python train.py --dataset="stained colorectal tissue patches (NCT-CRC-HE-100K)" --cond_dim=128 --widths=[48, 96, 192] --blocks_per_level=2 --learning_rate=0.0035 --beta2=0.95 --max_steps=40000 --batch_size=64
Rows from block 2 of a small image diffusion model, named by matrix and row number. Rows with one number belong to one channel. Each number is 50 + 15 x the weight over its row's rms, rounded and kept within 0 to 99. All counts start at 0.
After each channel's rows are labels from the 100 images, of 14976 (inputs lightly noised), where the channel reaches its highest value: "patch colour" is the nearest of a few named colours to the mean colour under the peak. Only what is clearly more common there than usual is listed. The data: stained colorectal tissue patches (NCT-CRC-HE-100K).
# convs0: first 3x3 conv (model.enc.1.0.convs.0.weight, 96x96x3x3, each kernel summed), inputs 0-95
# convs1: second 3x3 conv (model.enc.1.0.convs.1.weight, 96x96x3x3, transposed, each kernel summed), outputs 0-95

convs0.95:46 68 36 49 72 58 50 61 67 59 40 47 66 57 63 56 63 64 50 40 68 57 44 66 42 55 97 61 68 73 36 67 58 61 64 86 61 54 44 44 75 50 35 54 50 53 47 30 37 49 66 43 46 76 55 48 72 60 47 83 36 68 29 80 55 31 54 61 47 52 43 59 80 76 43 54 60 39 56 74 44 50 69 71 54 56 66 58 76 58 60 48 69 80 52 41
convs1.95:75 46 66 49 42 28 23 49 55 26 38 14 65 53 61 45 65 53 59 75 53 59 77 52 51 42 50 48 28 29 62 57 57 54 70 30 48 58 60 32 40 49 54 62 64 49 53 42 22 36 53 53 23 55 62 61 52 49 54 58 24 54 53 50 42 61 57 40 59 41 51 58 76 43 55 63 52 99 53 56 46 53 60 48 40 66 68 37 56 82 57 40 50 67 52 60
patch colour: grey

convs0.16:16 31 47 46 44 36 40 42 42 48 39 31 85 61 43 28 44 53 26 50 39 37 57 52 37 54 55 48 52 57 55 31 52 47 65 60 44 39 06 52 41 40 52 46 53 47 38 44 48 47 31 33 41 42 37 33 34 45 52 49 50 24 05 58 00 36 82 61 51 30 55 55 48 32 36 44 32 60 55 40 50 41 34 37 40 29 52 49 35 45 50 60 38 44 47 56
convs1.16:79 51 41 50 54 70 47 73 73 64 55 44 99 66 70 63 51 53 41 53 53 55 59 38 58 38 48 45 40 25 35 53 50 63 46 58 41 39 60 35 48 00 38 27 21 31 44 38 44 58 51 35 52 52 40 37 49 52 47 47 60 65 34 25 50 62 36 56 33 53 54 47 44 60 68 59 52 14 32 58 53 50 50 59 51 52 29 50 52 31 55 53 55 53 42 24
patch colour: white

convs0.35:49 45 46 55 70 59 56 36 31 39 40 49 49 81 44 13 48 50 59 69 42 48 47 50 53 28 29 39 57 47 27 47 49 40 33 49 41 43 40 41 42 71 59 29 28 45 55 30 63 56 49 46 44 39 34 32 44 43 50 58 25 04 54 36 87 54 51 44 58 15 55 61 40 36 70 43 45 41 29 06 51 43 46 39 36 46 21 47 43 46 46 56 38 39 46 14
convs1.35:54 50 33 58 40 34 58 28 47 54 46 44 46 43 37 57 52 52 48 99 56 54 52 26 75 37 46 45 65 47 56 46 59 68 18 47 49 45 56 51 45 68 50 56 26 59 57 09 54 34 50 52 59 54 44 56 55 59 49 52 75 54 67 69 49 36 49 35 65 74 58 74 48 51 54 39 61 42 63 35 57 51 63 49 50 56 63 38 50 24 44 49 44 49 83 39
patch colour: pink

convs0.62:49 49 51 46 08 40 52 52 50 88 43 39 50 80 53 58 50 53 50 55 50 54 41 50 77 62 76 49 53 56 64 52 40 57 45 71 54 47 64 47 52 58 45 56 51 45 53 99 45 38 50 49 48 52 32 43 54 39 50 51 92 47 55 67 60 51 48 60 46 68 42 53 51 55 51 49 53 49 29 99 41 51 50 54 55 56 56 45 50 50 53 56 56 50 52 51
convs1.62:41 37 61 54 39 38 70 96 48 52 31 27 45 76 37 76 32 51 66 58 38 40 60 31 64 47 64 52 51 51 66 48 45 50 83 40 42 45 69 39 35 44 45 31 16 26 66 57 40 38 52 44 35 41 44 44 50 36 47 27 67 52 57 43 47 68 46 56 54 36 61 39 91 34 46 36 32 39 60 65 67 52 67 41 34 29 33 39 26 75 45 52 34 36 31 39
patch colour: white

convs0.0:60 45 50 36 46 23 43 49 50 56 41 24 65 48 43 03 41 35 33 46 43 58 14 00 40 45 60 42 42 51 67 43 39 46 48 50 53 41 56 33 50 51 27 42 55 44 45 62 35 25 44 61 53 51 39 30 52 40 50 58 81 64 55 50 49 50 44 71 33 31 22 35 46 37 49 47 43 50 32 87 38 46 48 53 50 45 53 52 43 52 48 13 52 54 29 20
convs1.0:33 47 27 54 51 48 64 64 59 35 39 41 57 52 33 56 30 52 53 69 32 32 62 42 77 62 30 51 42 45 48 53 50 58 79 49 34 70 60 66 09 28 33 47 37 52 43 15 42 52 51 34 72 45 47 55 68 30 52 52 64 35 41 69 20 20 73 36 63 69 43 55 71 49 49 43 36 81 76 34 54 62 53 41 37 41 46 47 38 56 66 50 51 49 29 16
patch colour: white

convs0.91:52 42 46 36 56 51 42 37 32 48 47 45 51 57 30 00 36 48 67 60 35 33 52 62 33 46 42 37 49 56 42 42 49 32 56 58 30 34 58 41 33 48 42 52 68 43 50 56 65 56 31 45 48 37 42 50 32 45 49 55 22 57 56 55 36 50 44 56 45 51 45 51 32 48 49 37 38 42 66 74 51 23 42 33 56 43 65 69 39 51 33 45 31 39 47 60
convs1.91:24 54 50 49 38 42 52 56 46 46 60 53 50 55 40 52 45 36 41 65 45 49 50 33 00 60 33 57 77 33 80 57 79 62 59 70 51 50 34 49 51 65 64 61 46 47 46 57 51 57 52 38 53 50 69 56 50 47 47 40 99 06 69 45 18 71 58 58 64 52 57 53 41 42 51 56 42 14 44 37 61 49 56 60 46 49 72 55 31 43 35 47 41 32 40 36
patch colour: brown; black

convs0.32:61 58 90 56 58 50 55 52 51 57 52 50 75 50 54 73 66 28 50 68 62 58 64 50 51 74 75 47 63 55 72 50 69 64 83 71 56 51 61 59 61 50 51 50 53 65 52 65 50 66 61 81 71 52 71 45 62 59 40 78 93 68 73 71 62 53 43 70 53 56 55 50 77 50 50 69 59 28 50 75 72 67 76 62 50 54 72 64 61 58 66 50 50 56 50 50
convs1.32:50 47 55 57 53 52 20 02 48 26 33 54 52 60 58 70 38 49 52 42 56 52 50 39 18 28 21 50 36 15 44 38 33 35 25 27 58 43 72 50 39 44 50 39 49 29 51 44 35 26 50 56 49 51 51 47 68 50 53 42 76 29 00 65 48 45 69 45 39 27 50 49 50 50 43 45 69 51 49 54 57 50 51 60 50 48 17 60 51 53 44 50 44 55 45 71
patch colour: white

convs0.61:39 52 47 52 51 57 55 47 46 45 55 54 34 99 50 49 53 53 46 66 42 51 36 48 75 54 45 50 47 36 56 42 45 61 31 48 56 51 55 39 49 63 71 42 50 47 58 99 50 38 54 42 01 40 49 50 49 48 49 55 53 35 00 62 42 63 45 73 62 40 54 62 49 46 58 40 48 29 65 65 48 47 53 59 54 59 52 60 51 48 52 44 56 48 52 64
convs1.61:46 46 59 69 65 42 49 50 53 56 54 69 83 12 50 55 61 64 09 54 58 43 75 31 37 58 22 48 37 54 23 38 68 28 32 45 61 59 44 62 75 60 51 46 79 52 69 46 69 76 43 11 53 50 44 51 49 56 40 58 37 35 18 36 59 58 64 47 38 54 26 52 70 51 51 54 50 40 84 41 59 51 68 57 29 49 56 63 58 54 53 60 37 60 52 29
patch colour: white

convs0.10:50 51 58 62 81 39 43 38 34 51 46 35 34 50 33 41 41 43 54 20 37 39 43 51 10 52 58 50 69 37 46 50 59 30 48 56 32 55 37 50 30 13 52 36 33 56 15 37 40 41 37 50 72 42 53 52 32 49 47 53 36 53 69 64 73 36 59 72 46 54 49 37 31 52 50 41 33 77 19 56 53 36 43 38 08 27 69 34 34 39 37 41 31 43 36 38
convs1.10:62 46 57 60 51 48 49 50 52 59 51 47 72 41 57 87 57 38 50 34 52 54 56 10 57 37 52 56 70 32 51 56 45 53 53 72 51 54 49 65 53 53 56 42 55 59 40 54 78 50 41 51 47 52 49 33 47 50 48 00 70 52 32 47 46 37 31 77 41 22 50 51 48 32 47 51 55 46 70 39 49 50 55 53 45 52 00 32 50 60 61 58 46 56 47 54
patch colour: red

convs0.94:55 52 58 52 67 39 49 55 57 36 50 39 59 60 53 32 47 49 77 51 48 52 51 01 58 57 58 48 65 76 70 50 49 51 33 60 54 56 38 49 51 43 46 51 59 60 43 44 48 50 53 52 51 60 58 55 52 57 58 57 64 53 52 39 69 52 55 99 49 04 54 48 57 30 37 53 51 59 82 99 51 55 52 52 41 47 60 76 53 53 51 44 50 56 52 00
convs1.94:58 63 00 47 46 74 55 74 61 35 55 48 26 89 65 65 60 50 48 47 51 58 42 76 56 47 52 49 71 36 50 48 44 36 73 57 45 45 61 45 47 52 38 40 63 37 40 48 49 48 42 00 49 53 25 44 49 47 65 58 56 58 40 27 36 58 54 41 56 67 46 46 68 51 16 58 56 61 54 51 62 57 71 60 58 50 58 39 60 30 60 53 59 70 66 40
patch colour: white

convs0.56:33 44 52 50 46 51 53 42 46 51 59 45 57 38 49 47 61 48 51 54 50 47 43 56 57 50 36 70 43 34 44 83 55 84 47 56 46 42 26 42 44 64 38 62 42 49 52 59 26 46 69 63 53 44 46 48 63 44 61 99 44 32 53 61 49 70 50 25 45 55 41 46 78 41 51 78 39 42 54 00 45 56 56 43 43 58 53 54 46 56 48 44 52 46 46 49
convs1.56:49 40 63 52 52 57 38 40 47 53 70 55 57 59 51 55 18 78 50 52 42 39 54 55 56 55 63 87 07 64 51 00 51 39 54 82 36 46 53 49 51 55 43 47 65 38 51 41 41 49 65 62 31 38 49 66 44 49 27 14 24 57 55 44 52 47 69 60 37 56 41 51 45 65 50 61 46 69 43 14 56 59 36 53 52 42 59 52 44 56 51 52 37 45 54 54
patch colour: pink

convs0.87:63 62 53 55 45 50 61 57 58 21 55 45 09 21 62 41 50 47 27 52 52 65 65 40 50 49 47 48 69 41 72 46 64 52 50 17 54 55 73 51 59 47 50 41 47 56 51 41 73 38 50 63 43 67 56 59 59 60 48 53 24 57 32 34 50 57 87 46 57 00 58 58 50 14 52 57 62 33 61 30 61 50 50 61 45 52 44 49 61 42 55 60 59 62 54 40
convs1.87:50 67 57 42 66 40 51 73 60 59 53 26 52 66 63 50 64 56 58 32 43 50 36 92 21 45 52 50 37 68 46 54 30 80 86 59 51 37 50 50 50 21 50 60 71 47 75 26 66 26 55 51 37 54 26 61 50 60 56 45 36 60 55 15 14 60 50 49 55 63 31 64 59 37 49 54 49 47 55 47 29 47 60 53 39 49 51 47 45 32 92 34 55 60 52 25
patch colour: pink

convs0.50:35 44 48 47 52 73 49 51 48 33 53 36 18 42 56 58 60 50 35 61 51 56 43 58 50 47 52 85 66 51 52 62 51 57 78 64 50 49 53 45 59 70 51 50 69 50 58 50 63 27 57 71 58 48 51 96 56 49 73 19 24 43 99 53 74 57 58 46 75 48 50 50 53 53 99 52 60 58 77 33 39 58 68 54 50 61 40 67 50 73 51 44 53 55 48 46
convs1.50:54 41 71 62 36 42 39 35 40 57 30 39 45 36 50 39 27 57 34 68 36 41 51 63 58 52 45 46 58 49 53 51 52 37 65 63 46 48 70 50 44 76 37 55 65 40 67 71 75 33 36 73 85 54 88 87 21 50 65 17 45 52 55 17 70 47 58 47 62 62 48 69 46 44 73 43 53 69 69 21 53 50 47 55 65 54 28 81 51 65 41 37 50 47 43 50
patch colour: pink

convs0.19:56 58 42 44 57 43 54 50 49 57 63 74 61 54 43 48 48 46 39 31 43 43 53 44 56 46 77 51 61 49 54 60 32 58 34 96 49 54 54 61 45 50 37 66 73 49 46 83 52 41 49 47 25 50 52 55 51 61 50 77 69 74 42 65 47 38 50 99 53 51 72 45 40 49 48 54 57 50 83 99 34 36 41 51 42 33 46 49 41 49 43 60 45 40 48 63
convs1.19:75 27 35 50 37 44 44 24 47 32 54 36 53 40 45 56 54 48 65 56 55 34 51 43 66 59 61 52 57 25 56 63 38 36 99 46 15 51 35 47 42 48 61 28 28 51 44 52 05 36 59 24 55 62 58 50 47 56 50 59 46 47 47 46 59 63 09 49 21 48 47 38 68 38 41 29 46 38 46 54 57 59 65 26 49 80 56 26 49 63 42 48 55 38 68 49
patch colour: white

convs0.8:46 55 44 57 54 42 31 35 54 50 53 39 50 91 43 48 45 50 64 35 53 38 60 68 46 45 40 46 61 50 30 50 38 26 50 97 51 55 22 63 54 44 54 65 73 61 39 90 64 49 29 51 52 50 65 41 36 52 50 27 10 18 50 64 50 16 39 53 35 42 58 46 32 46 52 37 51 53 29 71 43 38 45 55 63 47 82 47 63 65 60 60 49 71 59 70
convs1.8:44 82 51 64 48 43 60 55 55 56 75 29 49 51 56 65 60 42 52 82 65 50 47 51 69 80 45 43 60 53 59 41 55 44 55 47 44 47 74 65 55 75 38 32 51 43 57 51 40 48 39 37 59 59 71 34 73 73 46 43 87 57 67 61 00 65 31 48 70 23 73 56 37 40 53 52 54 51 57 56 66 59 54 65 57 37 46 66 49 63 40 58 44 54 53 52
patch colour: grey

convs0.53:64 43 42 50 68 00 58 49 47 61 54 47 27 18 55 47 33 38 13 44 43 53 51 50 50 52 54 59 63 43 43 41 59 47 73 49 50 56 56 51 50 06 41 49 53 54 40 33 28 51 41 18 57 44 55 49 43 49 58 46 21 21 51 81 47 39 70 62 50 73 60 19 31 50 15 41 55 60 41 57 53 44 37 59 48 42 37 45 35 50 45 49 53 39 50 13
convs1.53:61 35 56 47 50 77 33 43 34 48 41 64 62 54 40 48 60 46 57 25 52 51 55 39 27 56 49 67 85 52 33 72 36 50 42 65 63 58 06 56 54 75 43 50 64 54 48 97 72 51 47 76 55 32 50 59 63 80 51 30 47 54 49 48 68 31 60 61 38 67 37 47 54 36 19 44 62 59 45 65 33 55 52 36 59 60 66 51 63 42 46 63 44 56 93 61
patch colour: white

convs0.58:60 50 63 76 43 68 70 57 34 71 62 73 49 39 74 50 68 50 63 58 49 82 61 69 41 50 50 55 50 59 62 49 48 85 62 53 75 73 68 53 52 54 48 66 60 71 37 50 56 64 67 87 84 48 47 47 76 57 50 68 50 57 70 47 65 55 69 55 62 63 69 50 61 50 58 71 70 50 47 71 23 64 69 50 60 66 71 63 56 81 50 55 69 56 58 73
convs1.58:14 49 52 37 42 19 49 23 37 58 40 23 47 55 47 00 46 64 17 30 48 36 43 28 44 82 50 47 49 36 50 50 51 56 58 35 41 31 53 56 58 60 37 25 66 25 45 61 54 24 42 48 53 54 52 79 43 45 50 50 53 56 45 50 71 40 45 35 47 44 24 70 50 51 53 27 57 31 42 41 53 47 42 45 55 41 34 54 34 48 30 42 45 46 59 50
patch colour: grey

convs0.13:41 50 49 61 57 24 54 50 47 50 62 43 88 36 44 15 40 54 11 35 42 40 45 30 68 50 70 50 38 59 52 50 38 42 47 76 52 50 57 57 46 49 53 69 42 45 34 71 61 49 50 51 38 47 67 49 51 46 68 65 82 78 43 80 31 31 93 99 36 32 64 67 51 74 50 45 50 43 56 69 54 43 41 46 57 48 55 58 44 52 49 58 50 44 47 50
convs1.13:44 50 30 35 57 46 45 15 49 45 55 50 57 24 71 48 67 49 74 71 86 48 45 33 61 88 71 34 58 57 66 50 62 35 84 43 61 62 54 35 58 55 82 40 43 34 36 29 46 38 57 10 45 32 56 44 47 49 51 53 28 39 64 46 76 65 31 60 45 53 42 51 50 40 39 45 62 25 44 47 47 46 45 48 49 78 59 53 67 85 37 57 46 65 61 52
patch colour: white

convs0.7:68 47 59 39 74 42 50 32 41 51 70 50 55 80 36 51 81 50 49 44 47 54 35 52 52 37 55 50 46 50 44 50 26 72 39 44 47 32 61 48 41 48 53 45 49 70 41 60 55 49 92 60 46 34 42 50 61 30 50 86 42 46 56 58 63 80 44 50 61 40 66 41 62 50 49 87 40 45 36 61 32 87 74 31 58 85 75 64 41 55 25 37 33 39 31 65
convs1.7:63 45 55 52 36 69 29 47 31 48 75 43 33 54 21 57 64 47 60 54 54 56 56 48 56 53 62 25 18 43 52 34 45 59 59 99 53 46 30 50 39 73 43 49 48 40 41 29 17 31 69 58 36 41 52 19 42 38 50 48 21 47 48 37 19 51 47 35 63 59 41 33 39 52 64 82 38 40 57 47 60 57 64 47 54 67 60 54 44 55 68 43 29 28 42 34
patch colour: pink

convs0.69:64 46 56 65 26 51 42 63 55 56 33 36 50 49 61 91 47 73 50 57 41 51 84 69 21 50 67 42 50 11 49 46 47 12 66 29 49 66 49 34 37 55 38 44 48 32 64 72 31 47 38 49 38 70 44 47 43 56 46 45 63 65 43 51 77 46 47 41 19 67 33 55 26 59 42 35 51 33 87 62 59 41 26 61 50 52 55 36 37 53 55 71 60 48 66 54
convs1.69:26 38 55 54 36 43 45 53 32 62 25 46 46 53 44 43 05 49 60 50 30 24 68 51 44 53 42 56 67 38 49 49 47 47 19 67 39 58 60 52 34 44 41 48 62 33 59 50 30 45 46 36 83 46 67 58 44 50 41 29 51 63 58 38 61 41 48 49 43 46 41 62 83 44 43 40 29 35 86 33 53 51 99 53 45 15 41 35 28 34 39 60 51 48 66 47
patch colour: pink

convs0.31:48 44 38 48 49 50 47 17 15 78 49 52 53 58 24 46 41 46 50 51 43 31 50 77 32 33 50 60 50 73 37 50 40 50 50 74 29 40 01 48 37 50 47 74 50 49 34 54 56 54 49 41 44 19 50 45 33 46 51 50 04 02 56 64 45 45 51 34 46 52 49 58 44 57 52 46 45 71 49 80 49 47 47 38 65 46 46 54 39 48 28 51 22 34 45 59
convs1.31:56 57 63 71 46 55 57 50 53 45 65 43 32 19 64 54 71 36 62 67 63 71 54 40 73 65 68 39 55 45 75 48 79 35 44 47 52 50 78 50 50 67 61 27 41 50 51 60 26 61 51 79 47 51 50 13 61 50 47 42 97 62 53 42 46 68 40 53 57 10 70 50 48 37 51 68 50 18 50 60 90 56 65 48 42 63 57 53 56 58 50 59 53 54 53 63
patch colour: grey

convs0.52:53 50 51 62 43 51 60 58 34 99 47 66 61 50 72 50 61 50 86 60 55 71 67 62 36 50 52 59 76 78 59 48 44 82 63 60 64 76 64 60 51 68 49 63 52 68 48 51 50 73 73 67 69 50 50 50 75 54 52 84 50 69 60 56 78 50 73 62 53 69 53 50 68 49 55 60 73 50 50 76 43 65 70 50 70 59 69 57 47 63 50 53 67 51 57 56
convs1.52:31 32 17 39 40 36 82 51 54 53 19 52 31 50 48 37 44 50 60 50 43 29 41 33 55 50 58 50 50 38 59 50 39 49 49 13 20 53 44 36 37 38 24 25 54 36 09 19 50 31 61 15 39 49 51 40 54 32 50 50 50 60 63 19 30 35 40 51 39 53 47 41 50 48 41 46 40 44 77 46 49 49 50 49 15 36 47 51 50 39 54 45 41 50 15 58
patch colour: brown

convs0.49:49 65 50 28 49 57 19 35 69 52 29 47 55 50 25 53 39 51 50 46 60 32 39 70 56 39 49 53 59 54 34 52 72 36 49 74 38 42 15 63 72 56 54 56 51 38 57 65 27 42 21 43 47 49 57 47 31 65 52 50 38 38 56 72 59 19 58 55 41 74 26 83 26 59 61 31 33 52 51 82 74 20 36 71 56 31 50 54 61 32 75 51 40 65 41 53
convs1.49:29 65 57 34 27 61 51 54 61 66 43 49 53 53 35 50 51 48 54 44 56 35 48 50 40 41 59 23 57 36 48 43 49 31 53 00 36 44 56 60 68 33 56 43 66 56 54 73 66 78 46 48 99 36 43 35 45 43 50 43 60 52 64 26 50 44 36 56 51 39 48 82 58 26 39 27 33 33 44 39 42 44 48 45 40 44 41 38 67 36 90 54 42 74 28 33
patch colour: pink

convs0.40:54 49 69 44 65 26 57 28 40 79 60 61 73 70 31 52 46 53 90 42 39 47 40 70 54 70 68 66 50 47 52 59 38 50 50 63 46 43 53 51 27 50 70 49 56 54 27 81 50 54 37 63 48 37 49 37 37 33 61 67 50 35 68 62 84 40 50 79 50 59 66 13 35 62 48 53 39 68 37 87 57 47 48 31 48 32 58 60 39 49 20 47 33 37 35 52
convs1.40:51 40 26 37 46 41 58 51 39 43 39 57 43 16 42 45 58 39 37 33 42 50 67 00 46 46 22 53 55 16 48 47 64 40 48 63 41 49 46 44 19 43 40 39 89 60 51 06 55 44 38 44 49 42 54 48 45 41 36 38 52 46 59 25 43 50 47 47 58 46 58 26 60 36 62 43 41 13 66 54 44 58 56 41 63 51 29 43 32 32 80 46 52 49 21 46
patch colour: white