config.toml
arch = "unet"
image_size = 48
objective = "epsilon"
activation = "relu"
widths = [48, 96, 192]
attention = false
upsampling = "nearest_conv"
lr = 0.0035
eps = 1e-06
grad_clip = 3.0
steps = 40000
warmup_steps = 2000
Rows from block 2 of a small image diffusion model, named by matrix and row number. Rows with one number belong to one channel. Each number is 500 + 25 x the weight over its row's rms, rounded and kept within 0 to 999. All counts start at 0. Numbers have three digits each.
After each channel's rows are labels from the 100 images, of 14976 (inputs lightly noised), where the channel reaches its highest value: "top examples" is what is common among them. Only what is clearly more common there than usual is listed. The data: stained colorectal tissue patches (NCT-CRC-HE-100K).
# convs0: first 3x3 conv (model.enc.1.0.convs.0.weight, 96x96x3x3, each kernel summed), inputs 0-95
# convs1: second 3x3 conv (model.enc.1.0.convs.1.weight, 96x96x3x3, transposed, each kernel summed), outputs 0-95

convs0.2:528508519498516480491524527506472473522503513474490530461489507508514526544484552502500501532500487447517544507506499498512503477501549472505517476443479500502529524520499515500500521520550515525500492563444488429499482561494498510496475546511513498511512496528556508507500500509508500514
convs1.2:459505483543459466461484502512514497492488510508499500478510482497482464479529494501518528474466524475503506498504514516500560471413486526503498533497473516497483471491515519485478510466546493449500505440555518544506480492467520507489519519505496515497499469511494524543519508514507543474
top examples: tissue: smooth muscle

convs0.6:508527500516501478502543548498512500499505535464527501536489547540525477497498502492500493481499487506500509532508481535548501467511532527500501467503526500497551499488543549496500513500547526517488444496483500490500535499474521539499498535500531524550500506527504539499549507545542520458
convs1.6:474486451509543502500478526507536490500424504532500500503485505499514513533529494498508498492497480529523534525527500510505465523499458483491476475529512499498507512506511499513530497495440481448496482558514477502515515500471519478627487500494500501490503493484478502500505501504505495497
top examples: tissue: cancer-associated stroma

convs0.11:510491491490514507464543510509458503500541523483480564468501487489469500506483518506488511508524481502502514491486481460504512467497504427538538478466478502460534471502488495504496505506522511535473494556455487437541475514488478490495488505505472471530527488496501473494460470551479515504
convs1.11:463488528485441475523516542479458496505492518539481500504554477503511460520499493495508485475500495493504513484491517453481483517476446482515504524501471478480504510496533488496513535500506494442486441517474453493513492472502468523479445503495476501490443486513492517521479505539507549483
top examples: tissue: mucus

convs0.12:385503511515466500504509494498500483541523489500500493482511503503514533484504496505511493483491492510521537500512510510492530501500537514510501476501497575571496520452499494497497491485494501441492541536503485503478498484538500497506515498500502510496518502563526505577490506501504501512
convs1.12:466507527495400499512502506508497492539472500500504514488486501488489505535493503462492520494487493499506507501498486493498516490426447494506481501500498524512507484493497500500435469496424515504497502489517476484509507500496499508509514475501504501500494499379487510527490495495500495465
top examples: tissue: smooth muscle

convs0.70:456517491497507487503508501554498503511520501382509501511502498499496518480475514498518502506508494516523535504508520483495501476523520473539503507486508498525511483486514483508518530500508558535502508520493505478548508562514521513510505517521510505502517500467455492471487505523486507406
convs1.70:539491494497511500483527484497493526508521505436504483513446520500485502401513493501511445513500493529600472494504456509500519494512511528532533488489512508477513516491510506492520479482505492514492513541461465497500490506504494493479471506488527512482491494464537508487493472511488487456
top examples: tissue: tumour epithelium

convs0.15:480508506515486514510507500506510479513602512491515510500513509519519534500493514499518501517487509509484477505516517516516522535500515515520503437501513509525497508470499509491485502476497387489500520410497414506500505485494499518506484521508509508517517512526497514496513512502510512502
convs1.15:488495479498484489503525490516496490534471483497474496525515489485513500498542498518426524475507489500501482496483483505499500463495437494505479475482520444538509505510509500517509481506403495561487470488508501483501563499489513502556496467495502501488493492487464492511463508478497478441
top examples: tissue: smooth muscle

convs0.3:462500490480485545498510505494479496496491508541496517478541497492445479534470445499478541496501485515488538496491485476509527493462435473523469553484496525456510464493500499500503457479508500508503495470513461468541508500537498500469488502500494498500500497414489501445507486502490512494
convs1.3:500519556469441450512512533504535479531504516549504511526609530522487506532478513482500523532490487493471479508502519483512516506527451488521499555457501482502506485505512513511536510515474540484533474509520490505518489512508502509509532496494487514506480499523499515517458485501509518500
top examples: tissue: smooth muscle; tissue: debris

convs0.89:546507502481475517515498483517494464520520495542505503540569508505486515443514492516539591500521484502481522501511494510494540506530469489513528556510497497460492489520499499516505505504538508520492506499497472482533505483474494508489447515487505506500516512444490499497500512495500505580
convs1.89:499501485489462524497510506476503451490520498501502501491570507495503500504428514482496516496493502483494498494489509493493483502501417481499465521454492504493493494486500499496522487513511520472508490440522568499515504498511502488471552517514503510502484505550504499492575493507496503421
top examples: tissue: mucus; tissue: normal colon mucosa

convs0.4:489506521479510473476534556499478483563513522506492506486494512498522495498495552506494510496507504490531533498515528519539503481500562486509523485480475516522534520493510521500540508483518514548497480554477514467502500505484506513501464579515505490549509484542554510515529501534534518487
convs1.4:401510480476469480492460513471524474475476524507496497528504520492479471507515485514559500533512463470511483490473457490504544521463479506487432498503505502506497474490503541500502504474498491417534460501537504491518501494499502512518499495519500501482499525500462493516512517485488493483
top examples: tissue: cancer-associated stroma

convs0.68:442507480471472520475477485575518531503540517475472503552492513487466530528426507509523536501514517499483521494471512533517504531530480503510526483457493480477484483512492472503500444474519502488501494500507534473498522512512463480497507566494478489465501476503499524483496473511517484502
convs1.68:523518521489492481493494480503510497504507491543495489516495483482491506443523554496490500504489486476553480462496460492498515509478579491508530523517489501502504471471460491495522478474517529509494497476578468475524527479496474501467512444496502518487476498514500530499531500491506489420
top examples: tissue: tumour epithelium; tissue: smooth muscle

convs0.47:476465490514530464528497473553522484487516532510510494542470476507538542490513514516546527497496465501491563543519488499489485505520498503491491459491484485495473485492511482499509483502500575528489506533483532509468504509473478508517468574465510470493494492563479486498508522503515516496
convs1.47:523472483543460500519493503459507488513452496521482492496458499513488432493481492499506489501500512487490539525506535510521471502482426519506447514495494528472480497476527503493481458498502507494491475525453505492449516485470481522508513549498505481488509492415484511509542509493504499475
top examples: tissue: adipose tissue

convs0.72:464490469512540440498488521543518534508506485423495507510447505487498550469500557500464496473505481489456545487492512500509475481496499509439471480498491470500494486485494508494500487519515556533502484499499539525496500530470500495538486518497501504506494477507482515526508490486516500436
convs1.72:471492488469507488513516580491501486536503532480500494500454512502500491450510487517517461504517484491588514512499506510530525510515433483482509515506509521448494488522504485491503460489523487520528486484458495488441531509484491480451489462481508487510505486480542498482493495508518473474
top examples: tissue: tumour epithelium

convs0.39:472505499510473517472501517507493463546519498423491494518481509491500504431510528514512496487491564491528512496521504534512419533524481521510491495499504503531500527480495515506491441496518510531491537458541567493508473474511505501533494495505489489504491509512493505525498494496499492447
convs1.39:511503471484515455494480510507502511505507523478498488519448482517494456418533454523515484513547475502550497529519450486490516449495555477503526495468499519520511490516492502495493512507560490496506543475480491512457483493537491502475503463449496511488498491454504489482520493512492502511
top examples: tissue: tumour epithelium

convs0.41:500500494501468475413500500503480527515512509504498477516502491519498547489519500498483506499488474565511528526524531492492513479416492496505493487509464499485480478466498492500502456480526517483478490535558509580505506500495542472466531502510506495491482480500511463486482488497494503540
convs1.41:543487507488511497441514496488525505512492482489517520503500470484507498504483492527478487498439487584509572516508502503469499488499540460482502498476516486488485509514493505498471453496528487510501523476539549528485548496521541503566517514487501456507527506521511475487542510498490486507
top examples: tissue: adipose tissue

convs0.1:456491489463504477491487491493483479497513484476487505449486493481466504539530520499512529518508515495525538492478483498495503503494488490500510462469510444454467479506498464503519414446502509502493493543502487497480496499480478479500406498495495501478471496470508488464486497484472472459
convs1.1:503523520521438523516484515495521495501542514544533486489575527526521453514434464486520475498487499498455498501479493483502497486494485509487528512449528516447514482486519489500497535547536539497491473508494508497495471486487515501487524495519509515503484513463468517482565493507509505476
top examples: tissue: normal colon mucosa; tissue: tumour epithelium

convs0.29:500530504504490454516514495506516455551500494506514488429469507510499479499486515500500518495500489513498534511508549509504496495506494505551524488487505500495510492483497512463513520522493562503571470582571567510521505500486528500500473535536507528495506497510499500491501489493491500472
convs1.29:511511521500468462498462502505501489534501510495496501511470505500506483426547514508515502500502473501572478479502441497490599478483507497498576509509500502487498494491492506499483473473474508480484507537508483489489486473490495518498478438490508532525485509496485491537496502492504503548
top examples: tissue: tumour epithelium